From a checkpoint of a small image classifier: layers 10.
Rows from block 7, named by matrix and row number. Rows with one number belong to one attention dimension. Each number is 200 + 40 x the weight over the matrix's rms, rounded and kept within 0 to 999. All counts start at 0.
# q: attention query, key and value (stacked) (model.blocks.7.attn.qkv.weight, 1152x384, the q third), inputs 77-153
# k: attention query, key and value (stacked) (model.blocks.7.attn.qkv.weight, 1152x384, the k third), inputs 77-153
q.290,200,262,205,254,211,157,170,238,218,168,237,252,187,189,195,182,161,206,194,143,159,236,188,179,208,170,192,223,205,182,179,168,222,195,317,149,211,224,262,206,278,230,97,177,147,264,140,247,241,198,118,184,175,160,217,201,177,182,167,150,211,166,200,237,269,232,205,208,217,240,167,174,129,185,188,179,183
q.291,240,217,270,194,171,211,193,177,271,249,199,203,168,235,203,161,212,200,181,155,193,223,256,210,236,246,208,221,182,244,150,165,174,164,199,194,272,161,247,274,177,192,228,272,222,167,201,220,195,257,193,159,204,205,150,125,175,250,162,128,293,134,165,185,180,170,201,156,198,217,208,155,227,235,205,201,279
q.292,169,204,206,163,238,218,183,155,142,160,250,253,181,147,208,185,142,241,149,254,208,240,242,193,234,221,205,209,208,119,144,215,198,200,266,187,182,301,179,212,196,255,195,203,194,134,152,250,197,226,200,188,81,176,280,220,218,176,174,189,209,205,187,248,278,147,246,205,225,170,313,225,219,230,221,185,208
q.293,190,243,129,189,193,155,245,190,231,231,216,198,256,208,224,251,196,187,135,226,223,186,264,216,237,213,199,158,249,165,178,262,226,217,169,232,177,165,149,236,258,250,170,251,190,195,224,164,185,207,281,217,223,201,174,208,227,228,156,171,188,121,196,144,250,214,172,152,167,190,258,214,243,220,203,167,132
q.294,201,245,192,145,231,183,186,189,156,210,153,173,205,169,192,176,156,195,166,197,175,224,194,180,185,235,239,225,265,103,219,151,215,235,218,183,168,208,220,230,145,231,129,215,189,182,200,243,260,350,213,168,201,194,205,169,139,140,263,200,236,248,225,163,207,162,129,175,223,184,217,159,236,213,190,258,222
q.295,186,163,212,178,236,224,173,199,202,264,209,135,177,186,88,195,246,136,165,124,271,235,174,179,228,206,195,224,141,201,202,194,106,257,188,163,195,163,257,234,205,113,242,171,255,184,204,233,239,221,113,219,309,236,166,112,175,181,179,203,262,218,273,257,185,171,221,196,230,210,213,161,204,179,237,247,153
q.296,201,183,255,152,141,155,151,216,221,221,141,184,179,179,212,237,282,172,172,125,215,222,194,182,205,225,172,172,205,117,192,238,224,135,210,187,221,163,124,212,187,128,271,185,224,139,212,196,179,284,155,179,172,175,211,166,181,245,177,219,222,218,174,205,143,92,234,160,219,168,199,198,235,226,147,172,189
q.297,148,237,176,183,184,200,223,126,215,215,230,195,246,144,116,159,123,155,186,216,171,128,140,183,189,258,185,221,165,159,245,208,145,185,222,292,350,191,155,101,168,203,163,217,231,168,173,213,191,190,166,257,329,174,142,130,152,187,187,171,144,184,201,250,177,190,257,153,197,245,140,140,188,165,218,277,195
q.298,183,192,221,107,192,209,212,180,239,156,239,164,221,191,199,287,230,144,245,197,227,168,148,172,197,178,177,247,172,197,191,220,171,131,208,234,219,204,229,171,277,189,263,273,229,214,208,148,230,202,164,268,174,196,271,209,170,253,188,172,207,133,142,260,152,136,219,218,155,190,234,146,182,194,224,231,213
q.299,194,226,178,194,148,128,243,211,227,128,262,164,136,303,199,208,195,146,262,198,205,225,214,203,180,183,228,201,222,156,158,166,217,219,202,179,197,188,214,187,204,163,223,246,155,238,215,215,212,200,156,166,200,205,220,169,158,256,185,192,213,198,163,239,188,197,219,215,185,201,211,181,206,182,171,300,214
q.300,236,150,161,287,185,209,176,230,241,176,176,159,159,242,220,215,239,212,196,223,208,217,234,179,216,173,214,235,211,243,174,228,243,263,151,205,55,178,211,173,150,238,203,247,225,305,142,225,163,142,273,235,226,208,220,212,220,255,197,156,172,164,185,147,175,161,150,234,184,198,166,236,181,126,216,205,115
q.301,258,216,188,251,191,235,180,163,161,245,204,139,163,257,222,189,172,191,223,242,139,229,244,283,172,168,200,197,169,213,187,232,285,246,176,199,189,133,208,224,148,210,114,207,181,215,217,156,226,211,322,239,228,162,219,173,240,111,209,198,179,284,156,165,182,174,150,227,227,241,162,239,231,150,218,186,205
q.302,211,225,210,243,146,213,261,111,242,214,234,206,155,184,243,211,164,196,174,158,104,258,213,266,180,188,165,165,177,149,216,166,245,157,197,221,261,213,193,212,234,208,231,241,219,249,188,231,212,178,183,204,196,178,152,202,133,154,155,146,220,179,192,217,177,193,186,125,225,229,118,216,215,202,265,192,183
q.303,220,174,202,179,218,213,244,243,268,200,179,209,179,229,207,172,210,222,252,300,257,186,149,136,242,201,191,135,245,255,129,147,177,206,221,157,204,268,254,216,224,190,202,275,221,215,228,194,213,287,228,202,196,223,147,125,155,226,229,152,274,172,179,248,259,181,262,88,204,228,139,248,228,146,262,215,134
q.304,231,184,188,245,146,163,263,162,224,181,219,150,181,156,172,226,213,257,228,231,264,247,201,144,235,234,225,241,228,279,82,251,179,184,192,193,151,198,157,185,241,173,265,245,160,207,157,200,186,155,194,268,224,177,195,306,165,198,213,198,190,195,178,165,154,203,247,233,202,201,227,153,232,160,258,170,235
q.305,175,195,178,146,197,267,198,137,268,231,198,216,158,256,162,172,161,182,240,209,130,194,116,252,180,176,208,178,224,219,229,151,171,220,255,163,196,208,189,194,160,195,272,129,167,178,201,184,145,238,220,236,204,160,165,119,216,208,230,255,258,240,159,278,221,91,218,193,145,212,206,141,234,159,218,317,206
q.306,200,186,174,116,188,237,227,138,149,233,187,234,121,219,140,207,156,178,258,145,182,177,194,250,230,194,238,258,213,218,193,216,200,198,213,170,245,178,207,210,209,219,175,194,113,193,269,136,149,224,194,223,212,192,194,177,179,235,215,160,185,217,194,194,136,188,190,203,258,174,254,213,233,244,233,281,171
q.307,178,233,243,177,226,236,194,222,219,190,189,273,225,175,168,188,200,177,199,184,186,167,183,210,198,174,172,185,173,205,169,198,173,181,180,234,230,170,198,170,163,198,215,214,257,160,169,245,230,166,199,233,156,156,160,154,219,172,214,221,211,226,94,227,239,238,276,160,267,193,191,163,168,152,263,202,193
q.308,190,165,291,217,187,193,230,230,239,152,217,194,177,219,199,239,227,170,142,226,188,255,179,239,246,240,176,204,158,188,122,140,197,171,175,191,206,236,235,221,281,219,211,203,334,255,156,199,266,213,193,185,222,215,109,180,155,230,208,144,192,217,173,184,221,251,243,223,185,176,118,260,223,172,259,197,229
q.309,190,186,173,194,190,260,213,159,254,153,177,189,220,188,232,135,177,222,273,263,224,181,171,258,257,177,183,247,207,136,187,251,198,178,184,202,123,158,132,229,224,201,256,175,169,197,180,142,211,161,190,196,173,170,222,246,198,190,178,226,149,283,193,210,200,171,229,208,207,252,198,189,196,194,237,199,161
q.310,213,155,150,227,231,254,139,179,165,252,262,206,142,175,156,217,211,190,185,223,255,213,126,250,217,270,214,213,221,184,249,193,137,189,195,250,217,161,195,243,169,146,254,191,183,226,197,156,258,212,199,234,190,239,189,168,178,199,186,176,165,219,169,158,207,269,238,143,214,205,138,239,183,220,230,271,174
k.290,187,190,209,171,150,234,214,172,213,207,152,190,165,148,177,228,267,251,146,259,213,221,213,234,200,194,195,246,197,216,186,214,136,128,224,157,229,165,204,224,155,256,198,201,282,213,185,148,174,122,187,232,193,170,160,222,193,258,196,133,261,194,248,253,184,180,115,204,168,183,231,246,187,240,205,196,198
k.291,275,235,235,223,68,241,158,187,170,155,196,222,189,215,232,253,204,198,209,158,188,111,261,239,155,245,144,145,223,157,225,217,270,181,186,233,182,171,188,203,232,194,177,285,330,206,279,222,188,139,216,265,179,166,201,224,208,213,222,233,137,203,162,135,128,157,249,279,248,177,244,208,170,229,158,191,244
k.292,161,202,235,184,181,283,161,140,235,189,189,159,173,238,159,264,203,200,180,177,232,161,197,117,152,248,186,228,239,205,231,179,159,188,188,192,151,198,221,249,182,246,259,260,192,216,140,109,147,150,175,257,144,233,146,254,210,253,198,167,118,204,207,221,152,183,154,224,163,142,238,247,199,235,267,261,240
k.293,225,225,259,215,232,175,205,211,122,202,220,135,165,199,163,223,120,247,172,221,204,266,166,223,203,193,156,213,228,215,197,208,202,98,240,224,228,208,195,122,213,188,247,262,242,222,263,181,163,181,200,188,253,187,238,239,194,259,207,224,131,204,114,243,178,225,212,307,164,239,207,191,246,220,233,224,231
k.294,202,186,166,184,237,299,151,179,208,124,220,232,230,243,215,236,225,198,217,236,246,126,109,178,228,182,203,147,150,220,82,204,229,149,227,225,224,224,189,141,214,119,257,220,208,278,224,215,244,134,122,235,168,251,179,174,218,193,206,110,237,115,292,133,184,266,123,150,174,237,168,163,183,156,227,263,200
k.295,219,196,200,219,214,195,192,192,268,245,127,269,237,208,195,217,164,238,190,233,129,218,208,271,253,139,222,193,192,190,245,266,242,169,205,204,167,153,227,189,178,201,237,212,197,69,185,148,209,282,238,230,174,279,220,234,286,159,250,159,254,324,172,163,141,208,257,178,210,233,206,216,196,204,242,175,220
k.296,174,159,215,182,155,152,226,156,201,144,227,178,181,240,150,271,202,236,253,173,193,215,187,165,113,168,184,180,162,202,217,231,269,179,241,248,195,218,303,263,236,97,333,243,189,150,238,192,200,192,152,229,172,173,253,175,259,181,298,168,173,210,187,175,203,168,193,284,155,178,171,210,205,170,161,154,242
k.297,271,264,187,211,176,200,217,174,177,230,209,221,237,257,169,179,179,202,253,228,176,180,244,244,157,136,158,120,208,153,143,215,217,199,181,191,193,252,215,166,204,271,167,152,130,181,201,215,252,214,217,203,189,178,255,226,224,212,173,241,234,307,204,216,166,146,160,219,233,165,210,195,163,181,241,162,172
k.298,165,119,270,183,194,189,191,133,229,131,268,190,183,270,163,208,204,103,153,249,183,221,167,243,196,207,177,207,169,220,183,180,275,139,224,257,229,202,215,224,201,227,255,221,152,125,180,243,211,197,230,279,129,220,150,193,136,188,216,207,224,189,179,166,231,214,140,231,181,164,156,200,172,128,195,198,225
k.299,218,194,261,218,149,174,141,220,189,178,176,172,104,203,189,151,190,182,139,222,224,206,188,208,186,216,209,178,102,244,110,230,228,244,234,275,200,215,178,168,178,183,239,202,158,265,200,171,259,190,191,253,253,211,144,99,190,107,191,194,226,169,235,169,248,251,166,223,233,157,213,246,127,204,130,204,199
k.300,217,204,253,191,179,152,243,236,169,175,190,202,187,135,256,58,217,285,259,215,202,190,174,175,240,234,198,214,301,196,248,212,161,166,180,156,168,219,204,226,174,170,239,224,237,235,207,243,188,173,214,152,222,182,192,199,249,239,201,209,242,182,175,189,254,259,289,239,143,239,253,155,244,179,200,177,241
k.301,219,175,169,195,225,242,245,235,215,237,240,280,140,176,224,207,195,203,168,136,175,209,193,186,177,248,235,180,223,190,241,242,180,220,211,202,214,280,187,163,212,137,205,222,163,236,198,181,197,224,258,190,263,231,111,165,225,142,154,153,207,145,182,161,218,253,184,263,203,220,120,235,250,171,240,211,212
k.302,268,211,163,232,173,228,173,204,116,204,207,271,197,171,214,207,228,205,220,170,151,185,228,167,286,256,214,145,199,148,182,212,186,181,240,141,214,218,205,160,198,248,161,226,247,192,209,126,173,195,234,204,198,210,178,178,158,194,188,122,145,184,219,240,122,204,239,185,155,197,212,215,242,247,236,211,185
k.303,179,204,218,256,186,168,190,120,164,158,239,238,272,190,160,175,253,142,145,197,221,155,288,247,220,147,209,165,242,179,255,198,188,272,118,200,217,162,116,247,227,196,234,208,240,194,161,185,170,182,174,199,205,226,126,220,276,176,238,210,209,153,294,118,187,216,224,201,247,237,220,167,213,124,253,222,166
k.304,183,178,187,247,194,214,195,144,213,180,286,227,163,217,186,233,191,227,204,212,128,241,198,303,200,245,198,234,252,116,190,173,186,279,133,210,246,116,187,241,189,266,203,162,205,160,143,151,120,231,292,159,142,216,151,148,178,231,185,238,198,217,266,229,159,173,237,208,203,227,214,207,227,184,194,201,220
k.305,183,194,165,152,228,181,218,218,250,230,155,205,237,236,232,102,145,131,172,173,206,182,207,203,168,168,165,172,197,226,178,162,206,198,139,209,205,223,248,242,213,220,208,168,109,195,199,263,151,152,191,236,194,224,235,199,234,142,169,130,170,149,232,202,284,220,233,166,192,188,127,226,213,233,197,273,224
k.306,176,181,158,161,243,223,175,211,261,197,186,229,288,196,223,185,157,218,201,136,240,134,210,219,214,183,230,205,172,233,156,165,213,221,152,208,136,262,131,132,170,194,204,203,214,247,139,187,188,208,120,140,207,226,207,246,260,159,194,234,194,168,115,162,253,212,244,148,218,150,168,161,253,186,247,186,222
k.307,203,268,134,164,226,207,214,84,242,249,217,269,218,232,207,141,157,200,202,170,222,154,258,183,195,177,249,262,228,199,239,207,210,206,184,167,184,162,158,198,204,218,252,71,162,127,188,174,172,151,232,211,230,159,216,154,160,212,216,278,215,168,202,194,162,133,188,187,252,142,197,163,197,208,171,179,256
k.308,183,222,253,263,248,113,253,260,144,213,266,151,215,212,154,187,225,170,226,269,174,178,172,217,139,148,225,284,195,218,141,198,211,176,151,184,220,187,212,238,154,186,204,150,206,159,231,182,202,207,219,167,218,179,207,183,198,290,225,202,220,210,186,205,155,115,227,144,249,189,222,131,286,187,154,200,241
k.309,215,150,213,215,199,266,288,185,254,165,174,251,243,204,262,220,194,239,206,167,143,236,221,240,212,205,81,224,164,122,184,174,171,229,160,156,121,196,216,198,153,179,193,207,280,191,184,231,211,173,169,150,227,276,154,176,192,200,200,134,200,199,260,272,172,179,238,225,177,251,198,165,245,280,199,201,173
k.310,241,201,181,208,196,215,190,173,136,260,256,254,216,183,166,150,163,156,173,160,146,264,287,208,230,218,228,189,210,144,304,210,178,204,191,168,190,252,230,226,204,176,205,268,184,117,192,226,212,228,220,198,90,302,277,238,182,220,209,224,154,205,200,191,171,168,180,215,211,159,179,143,223,166,215,208,191