From a checkpoint of a small image classifier.
Model: 11.8M parameters, 32-pixel images, norm rmsnorm, activation gelu, width 384.
Data: trained on retinal OCT scans (Kermany 2017), 24607 training examples, 149.8 epochs.
Rows from block 4 of a small image classifier, named by matrix and row number. Rows with one number belong to one neuron. Each number is 128 + 32 x the weight over its row's rms, rounded and kept within 0 to 255. All counts start at 0.
After each neuron's rows are labels from the 100 images, of 14848, where the neuron reaches its highest value: "top examples" is what is common among them. Only what is clearly more common there than usual is listed. The data: retinal OCT scans (Kermany 2017).
# fc1: MLP up (model.blocks.4.mlp.fc1.weight, 768x384), inputs 308-383
# fc2: MLP down (model.blocks.4.mlp.fc2.weight, 384x768, transposed), outputs 308-383

fc1.732 [124  83 115 101 126  64 197 175 132 139 148 127 113 174 153  81 138 128 206 160 137 115 164 107 143 164 153 141 116 117 100 113 110 133  72 118 121 158 117  98  87  68  62 123 141  99 109 175 167 192 137 115 130 137 174 134 111 149 140 100 114 112 172  89 131  92  97 152 148 129 144  80 102 121 130  83]
fc2.732 [ 81 104 109 173 135 129  67  82 110 130 177 135 154  77 170 156 110  97  95 131 177 148  92 129 149 164 109 119 190  77 177 118  94 112 167  59  89 118  68  98 134 127 151 130 179 111  96 103 118  89 128 129 134  74  89 193 133 122 139 103 105 151 134 146 141 190 138 142 137 174  80 127 118 127  90 130]
top examples: finding: normal

fc1.187 [111  95 100  75 144 105  98 128 176 101 137 115 104 132 119 134 176 112 135 150 207  93  61 118 122 128  87 154  71  86  58 162 184 172 108 148 100 180 122 125 103 176 192 109 120 121 170 172 193  87 133 130 151  65 122  92  86 121 114  94 117 113 185 107 128 109  93 186 111 133 107 100 107 124  94 107]
fc2.187 [201 109 124 120 118 100 111 111 100 106 102  98  88 153 112 128 143 112 118 125 120 115 168 164 170 133 131 109 122 150 137 164 135 144 121 145 111  96 131 125  53 154 147 125  84 142 100  76 167 132  73 144 145 203  84 124 100 126 145 117 122 111 163 162 117 131 176 106 110 123 111 146 151 137 245 127]
top examples: finding: normal

fc1.656 [118  81 110 155 111  85 139 142 120 111 109  96 114 111 136 124 180  96 130  65 126 138 106 167  82 136 111  80 134 107 140 152 145 162 160 141 134  87  67 144 115 110 125 135  91 108 128  94 105 138 111 190 126 210 111 122 143 124  99  98 206 110 132 128 145  58 175 208 162 187 101 106 127 115 160 121]
fc2.656 [100 151 107 195 139 138 175  93 134 143 154 119 120 165  51 118  80 104 173 133 137 142 183 160 113 167 156 108  14 140  93 108 167 131 160  91 146 173  94 175 143 125 132 164 149 133 136 125 144 120 183 122  74 101 172 129 193 130  93 118 119 127 156 160 177 192 135 151 115 122  99 106  76 119 111 138]
top examples: finding: choroidal neovascularization; finding: diabetic macular edema

fc1.515 [129 137  70  74 114  87 197 140  45 132 142 114 149 110 116 154 112 117 153 134 122 100 135 157 106 147 104 138 107 120  82 147 174  61 118 114 182 130  95 108  90 158  73  87  96  69 165 131 133 134 109 132 157 104 125 163 130  93 108  83  84  50 143 123 150  85 100  89 135 191 116  97 123 163 155 140]
fc2.515 [ 96  82 143 123  92 173  68 133  90 168 166 162 146 107 142  99 155 107  98  76  92  83 147  99 112 145 116 107 140 104 145  80 148 146 150 153 168 116 182 130 160  97 125 203 146 150  97 139 125  87 136  68 118  80  93 140 119 136 144 139 124 134  89 166  56 143 215  57 100 126 127 177  90 126 180  99]
top examples: finding: diabetic macular edema

fc1.61 [146 123 113 155 140 148 137 178  94 123 142 123 139 103 116  90  91  93  90 139  88 116 153 116 149 110 150  94 172  78 130 166 129 119 140 111 123 107 113 171  98 124 164 104 153 126 115  96 124 136 175 108 179 149 175 117  79 139  93 115 124  61 125 123 116 111 116 162 125 123 140 102 131 146 140 125]
fc2.61 [175 138 127 113  75 145  84 215 144  82 122 172  93  91 135 133 110  55 112 170 157 193  80 173 128  86  92  73 175 112 112 130  83 108 119  95 144  95 193  66 127 106 193  77 114 126 153 133 158 168 162  93 101 119 151 202 117 119 133 151 168 174 124 139 163 103 147 180  91  81 106  59 128 112  90 113]
top examples: finding: diabetic macular edema

fc1.493 [160 145 147 135 101 119 171 146 126 101 181 143  99 128 121  81 149 102 148 126 165 104  97 114 148 106 124  79 108 122 168 118 126 121 165  93 133  25 133 100 110 131 149 128 128 136 114  83  89  81 184 140 109 134 123  82  75  84 220 127 106 114 150 112  92 127 120 140 142 144 147  88 131 170  98 191]
fc2.493 [160  93 131 106 178 160 164 140 110  89 199 142 117 128 161 106 149 116 103 136 145 109 151 115 172 136 153 110 105 152 126 109 153  88 140 155 132 140 121  88 105 160 164 144 122  91 143  71 161 100  74 148 106 124 130 106 170 178  90  90 170 136 113 122 138 144 125 123 154  78 159 143 128 101 152 158]
top examples: finding: normal

fc1.604 [138  52 123  87 171 124 182 119 110 128  94 111 134 103 143 127 100 144 113 134 139 106 145 167 138 115 140 138 119 138  95 137 153 132 159 131 185  90  95 134 158 100 117  79 130 163 111 137 118 142  53 163  76 122 161 141 162 144 130  69 183 115 114 138 134 139 120 152  93 152  60 152 142 118 220 117]
fc2.604 [ 82 146 117 192 135 100 124 150 133 163  79 151 116 121 173  88 110  35 123 125 112 115 133 135 134 160 164 142 138 170 159 141 137  95  80 134 104 147 140 124  75  90 115  87 156 140  81  70 176 157 125 111 124 208 124 118 136 149 126 131 132 118 146 164  73 124 130 107  82  74  95 160  72 177 114  74]
top examples: finding: diabetic macular edema

fc1.307 [154 145 138 115  92 132 125 117 129 113 112  92 110 117 146  79 159 149 124  76 109 151 132 107 155  98 113 159  66 133 144 154 128 153 149  96 106  73  88 161  85 117  88 121 120 130  94 151 123 106 160 103 107 141 138  95 163  80 121 120 145 120  84 111 172 149 159 135 105 119 140 153 150 163 141 181]
fc2.307 [177 114 126 149 114  92  89 161 160 127  96 161 103 154 201 103 123  95 169 140 111 118 167 162 101 143 150 163 169 148 183 131 152 134  81 106 120 129 160 142 113 101 154 162 140 143  84 158 109 142 100 118  89 123 126  97 202  92 176 111 154 117 121 141 140 128 170 149 193  98 123 124 151 156 147 121]
top examples: finding: normal

fc1.348 [ 94 135 138 204 118 147 119 140  86 123  87 128 128 145  96 153 110 125 103 173 121 109 104 185  81 118 160 140 141 114 192 100 171 144 148 134  89 183 105 152 125 123  10 142 124 137  89 111 146 112 112 152 113 111  93 145 193 157 100 116 158 143 119 134  96 103  79 101 130 149 113 160  59  99 134 137]
fc2.348 [153 149 165 181 125  95  92 143 124  71 191  93 133 131 116  92 153 143 153 129 120 109 142 125 119 155 124 133 167 159 140 130  99 125 163 131 169 136 135 206  88 126 133 143 142 125 125 118 187 158 162 183  87 152 178 159 146 129 119 123 152  83 151 135 136 142 194 125  54 127 100 120 135 133  72 105]
top examples: finding: diabetic macular edema

fc1.190 [171  55 187 131 147 171 161 131 178 128  85 145 126 104 185 105 123 136 132 107 112  98 198  98  98 123 167 134  97  47 110 122  70 117 127 180  92 139  73 100 120 159 160 138 127  69 108  71  89 138 168 123  93 148 114 122 120 147 166 129 133 112 156 116 131 192 101 128 113 111 121  96 102 113 185 121]
fc2.190 [ 67  79 112 175 139 160 130 138 136 120 101 157 177 117 146 129 144 145 181 100 128 114  83 127 122 142 104  98 114 142  69 153 155  71 101  67 140 157 140 120 142  94 143 174  55 139  75 135 143 170 115 166 141 127 111 118 121 166 126  53  94 128 117 145 139 112 129 127 112 104 122 100 142 109  90 161]
top examples: finding: diabetic macular edema

fc1.99 [ 67  58 172  68 121 168 154 171 124 147 128 116 100 135 107  73 160  78 152 129 161 134 144 115  90 116 140 138 115 108 104  91 113 150 121  82 131 132 189 152 137  69 185 114 165 155 159 156 104 138 120 220 112  89 104 134 180  99 143 201 172 119 128 104 124 154 185 116 124 135 124 170 100 150 156 147]
fc2.99 [128  95 154 105 102 173 133 158 101 112 120  85 207 138 141 118 190 127 112 113 163 143  65 132 128 108 178 100  81 115 120 119 122 145 141  99  56 205  79 161  88 142 180 161 170 101  70 119 171 156 130  70 124 160  99 144  90 124 125 157 163 116 108 179 117  97 140  50  87 171  88  92  65 126 122  58]
top examples: finding: normal

fc1.258 [ 94 151 140 100 149 111 117  89 199 174 110  88 148 162 112 131 130  79 135 173  83 134  62 160  65  81  56  88 120 131 117 134 109 182  87 163 146 128 100  64 150  99 144  84  77 152  73 171 119 116 119 142  96 181 173  85 137 129  93 171  29 125  69 118 176  83 161 113 143 115  92 133 137  85 165 109]
fc2.258 [ 88 130 142 121 135 132 149 101  99  90 165 117 161 171 116 171 107  96 184 112 164 147 156 126  57 134 151 114  99 149 100 165 203 131 121 138 115 140 126 141  83  54 143 167 163 115 173 132 134 157 143  95 140 108 116  93 101 122 138  54 191 141 137 101 106 185 130 127  91 111 162 105 140 140  69 158]
top examples: finding: choroidal neovascularization

fc1.682 [153  96 170 127 103 117 113 135 137 132 124  98  88  89 117  84 169 146  81 143 135 105 127 106 198  94 181  96 123 180 137 119 117 138 166  62 148 128 106 174 136 122  92 101 181 106 141  95 161 125 115 140 105  63 107 105 103 158 164 134 142  75 141 103 148  86 128 117 171 137 101 133 139 123  84 114]
fc2.682 [ 98 186 102 118 102  97  84 134 160  80  96 122  66  81  93  75  77 115 147 104 111  73 146 103 138 187  90  72 130 122 172 135 130 167 107 155 138 151  83 115 133 172 113 123 118  96 140 180 109 129 164  62 180  64  90 106  93 152 178 114 152 111 124 162 163  89  95 112 135 106 125 114 104 100 125 125]
top examples: finding: drusen

fc1.441 [204 138 118 110 110 126 155 155 150  90 115 117 157  81  96 114 152 130 168 134  91 103 146  90 136 132 139 136  98 119 119 120 125 139 138 118 109 135 153 113 124 154 102  82  97 123 157 141  89 165  70 143  88  65 163 155  88 150 161 110  53 104 129  88  77  90 114 121 123 120 157 122 164 132 129 112]
fc2.441 [104 157  64  85  83 102  75 171 121 148 104 149 181 103 122 167 151 112 136  81  97 156 145 129 153 103  93  84 155 132  91 131 124 149 123 123  95 102  88 159 129 145 143  80 134 162 149 134  45  30 141 140 155  83 137 106 104 166 159 158 100 125 142 128 137 149 136 135 136 129 103 169 158 147 130 178]
top examples: finding: normal

fc1.439 [139 133 107 135 148 132 131 154 156 159 120 148 115 147 124  96 134 131 145 138 133 122 110 120 165  88  95  91 112  81  66 119 185 157  63  86 140 108 208 148 180 156  77  98 130 136 146 157  95 156 113  96 102 172 192 114 111 135 154  95 202 147 130 113 115 136 146 170 112  94 105 126 101 180  96 155]
fc2.439 [110 119 145 121  87 132 183  34 136 117 134  88 138 139  81 124 126 141 140 121  68 174 112 111 130 141 121  93  88 131 134 134  95 153 107 130  22 105 154  64 132 138  91 149 110 175 136 166 129 116 131 143 143  89  89  51 101 133 139 127  88  82  86 120 139 108 102 147 116 107 167  91 168 129 120 101]
top examples: finding: diabetic macular edema

fc1.75 [ 94 148 208 102 107 107 114 123 103 150 147 132 134 140 134 117  81  88 118  99 154 136 154 101 132 140 107 123 170 122 154 215  84  57 110 124 112 114 165 145 120 107 173 147 102 109 137  77 109 172 156 153 155 142 109 145 125 141  94  62 169 126 126 190 133 168 123 124 158 166 133  78 161 126  59  66]
fc2.75 [ 64 142 168 138 136 129 128 154 189  90  76 125 120 125 113 150  90 118  91 115 110 159  95 129 121  91 134  85 138 131  77 120 119 128 118 148 104 120 105 126 200 167 132 137 111 105 137 143 122 122 119 112 128  85  79 168 137 118  97 121 151  88  70 161 103 151 138 119 194 112 115 112  88 124 125 107]
top examples: finding: diabetic macular edema

fc1.540 [109 100 138 226 149 167 161 138 153 137  86  76 147 197 115  80 125  78 144 117 139 127 101 129  64 179 112 110 107  93 104 140 165 123 140 121 104 156 136 102  73 118 133 111 101 173 127 140 115 146 122 129 196 134 121  85  99 110 138 165 148 116  87  85 163 133 145 150 139 135 132 121  92 119 145 128]
fc2.540 [147 132 132 148 105  57 141 142 123 151 111 164 100 219 146 172  77 117  76 165  80 126 173 124 149 156 101 157 117 118 146 151  92  82 132 135 100 122 125 161 178 100 137  93 165 174 114 152 109 119  88 143 104 113 128 135  53 164 165 124 126 111 188 178 104 132  79 121 112  97  89 113 127 150  92 127]
top examples: finding: choroidal neovascularization

fc1.292 [103  75 105 216 206 134  78 164 137 102  70 123 135 181 112 167  88 145 113 156  82  86  31 118 121 139  89 152  62  95 127  89 144 123 161 123 151 127 173 151 156 140 197 141  97 115 144  84  96 131 141 189 132 106 144 151 107 152  92 122 116  65 106  85 105 129 121 179 176  97 169 131 146 151 118 127]
fc2.292 [235 168 113 121 124 123 101  34 141 134 116 157  89  96 108 102 101 110 196 110 124 174 108 115 121 141 129 156 150 129 136 147 161 146 137 109 152 150 122 115 139 160 109 132 164 141 130 137  99 137 137 109  58  88 112 145 110 106  73 164 132 125 113  96 163 194 127 207 163 121 121 135 178  54 133 141]
top examples: finding: choroidal neovascularization

fc1.628 [157 109 116 120 151  99 110 120 177 137 141 122 113 128 149 111 127 173 197 145 109  83 172 125 147 191 156 114 145 113 175 123 144  97 110 180 148 130  93 172 129 158 134 150  90 159  88 134 117 105 166 161 100 143 110  85 155 104 145 181  89  92 161 137 120 123 119  94 136 148 115 159 148  95 167 144]
fc2.628 [ 82 195 105 145 205 135 121  74 123 133 102  99  56 140 107 191 172 138 112 142 132 152 112 143  70 134  91 145 104 182 151 107 124 177 146 126 126  88  99 161 114 132 108  34  97 178 132 117 185 128 101 106 147  82 106 171 108 127  93  97 146 126 196 116 114  77 137 131  95 144 195 179 108 140 123 147]
top examples: finding: choroidal neovascularization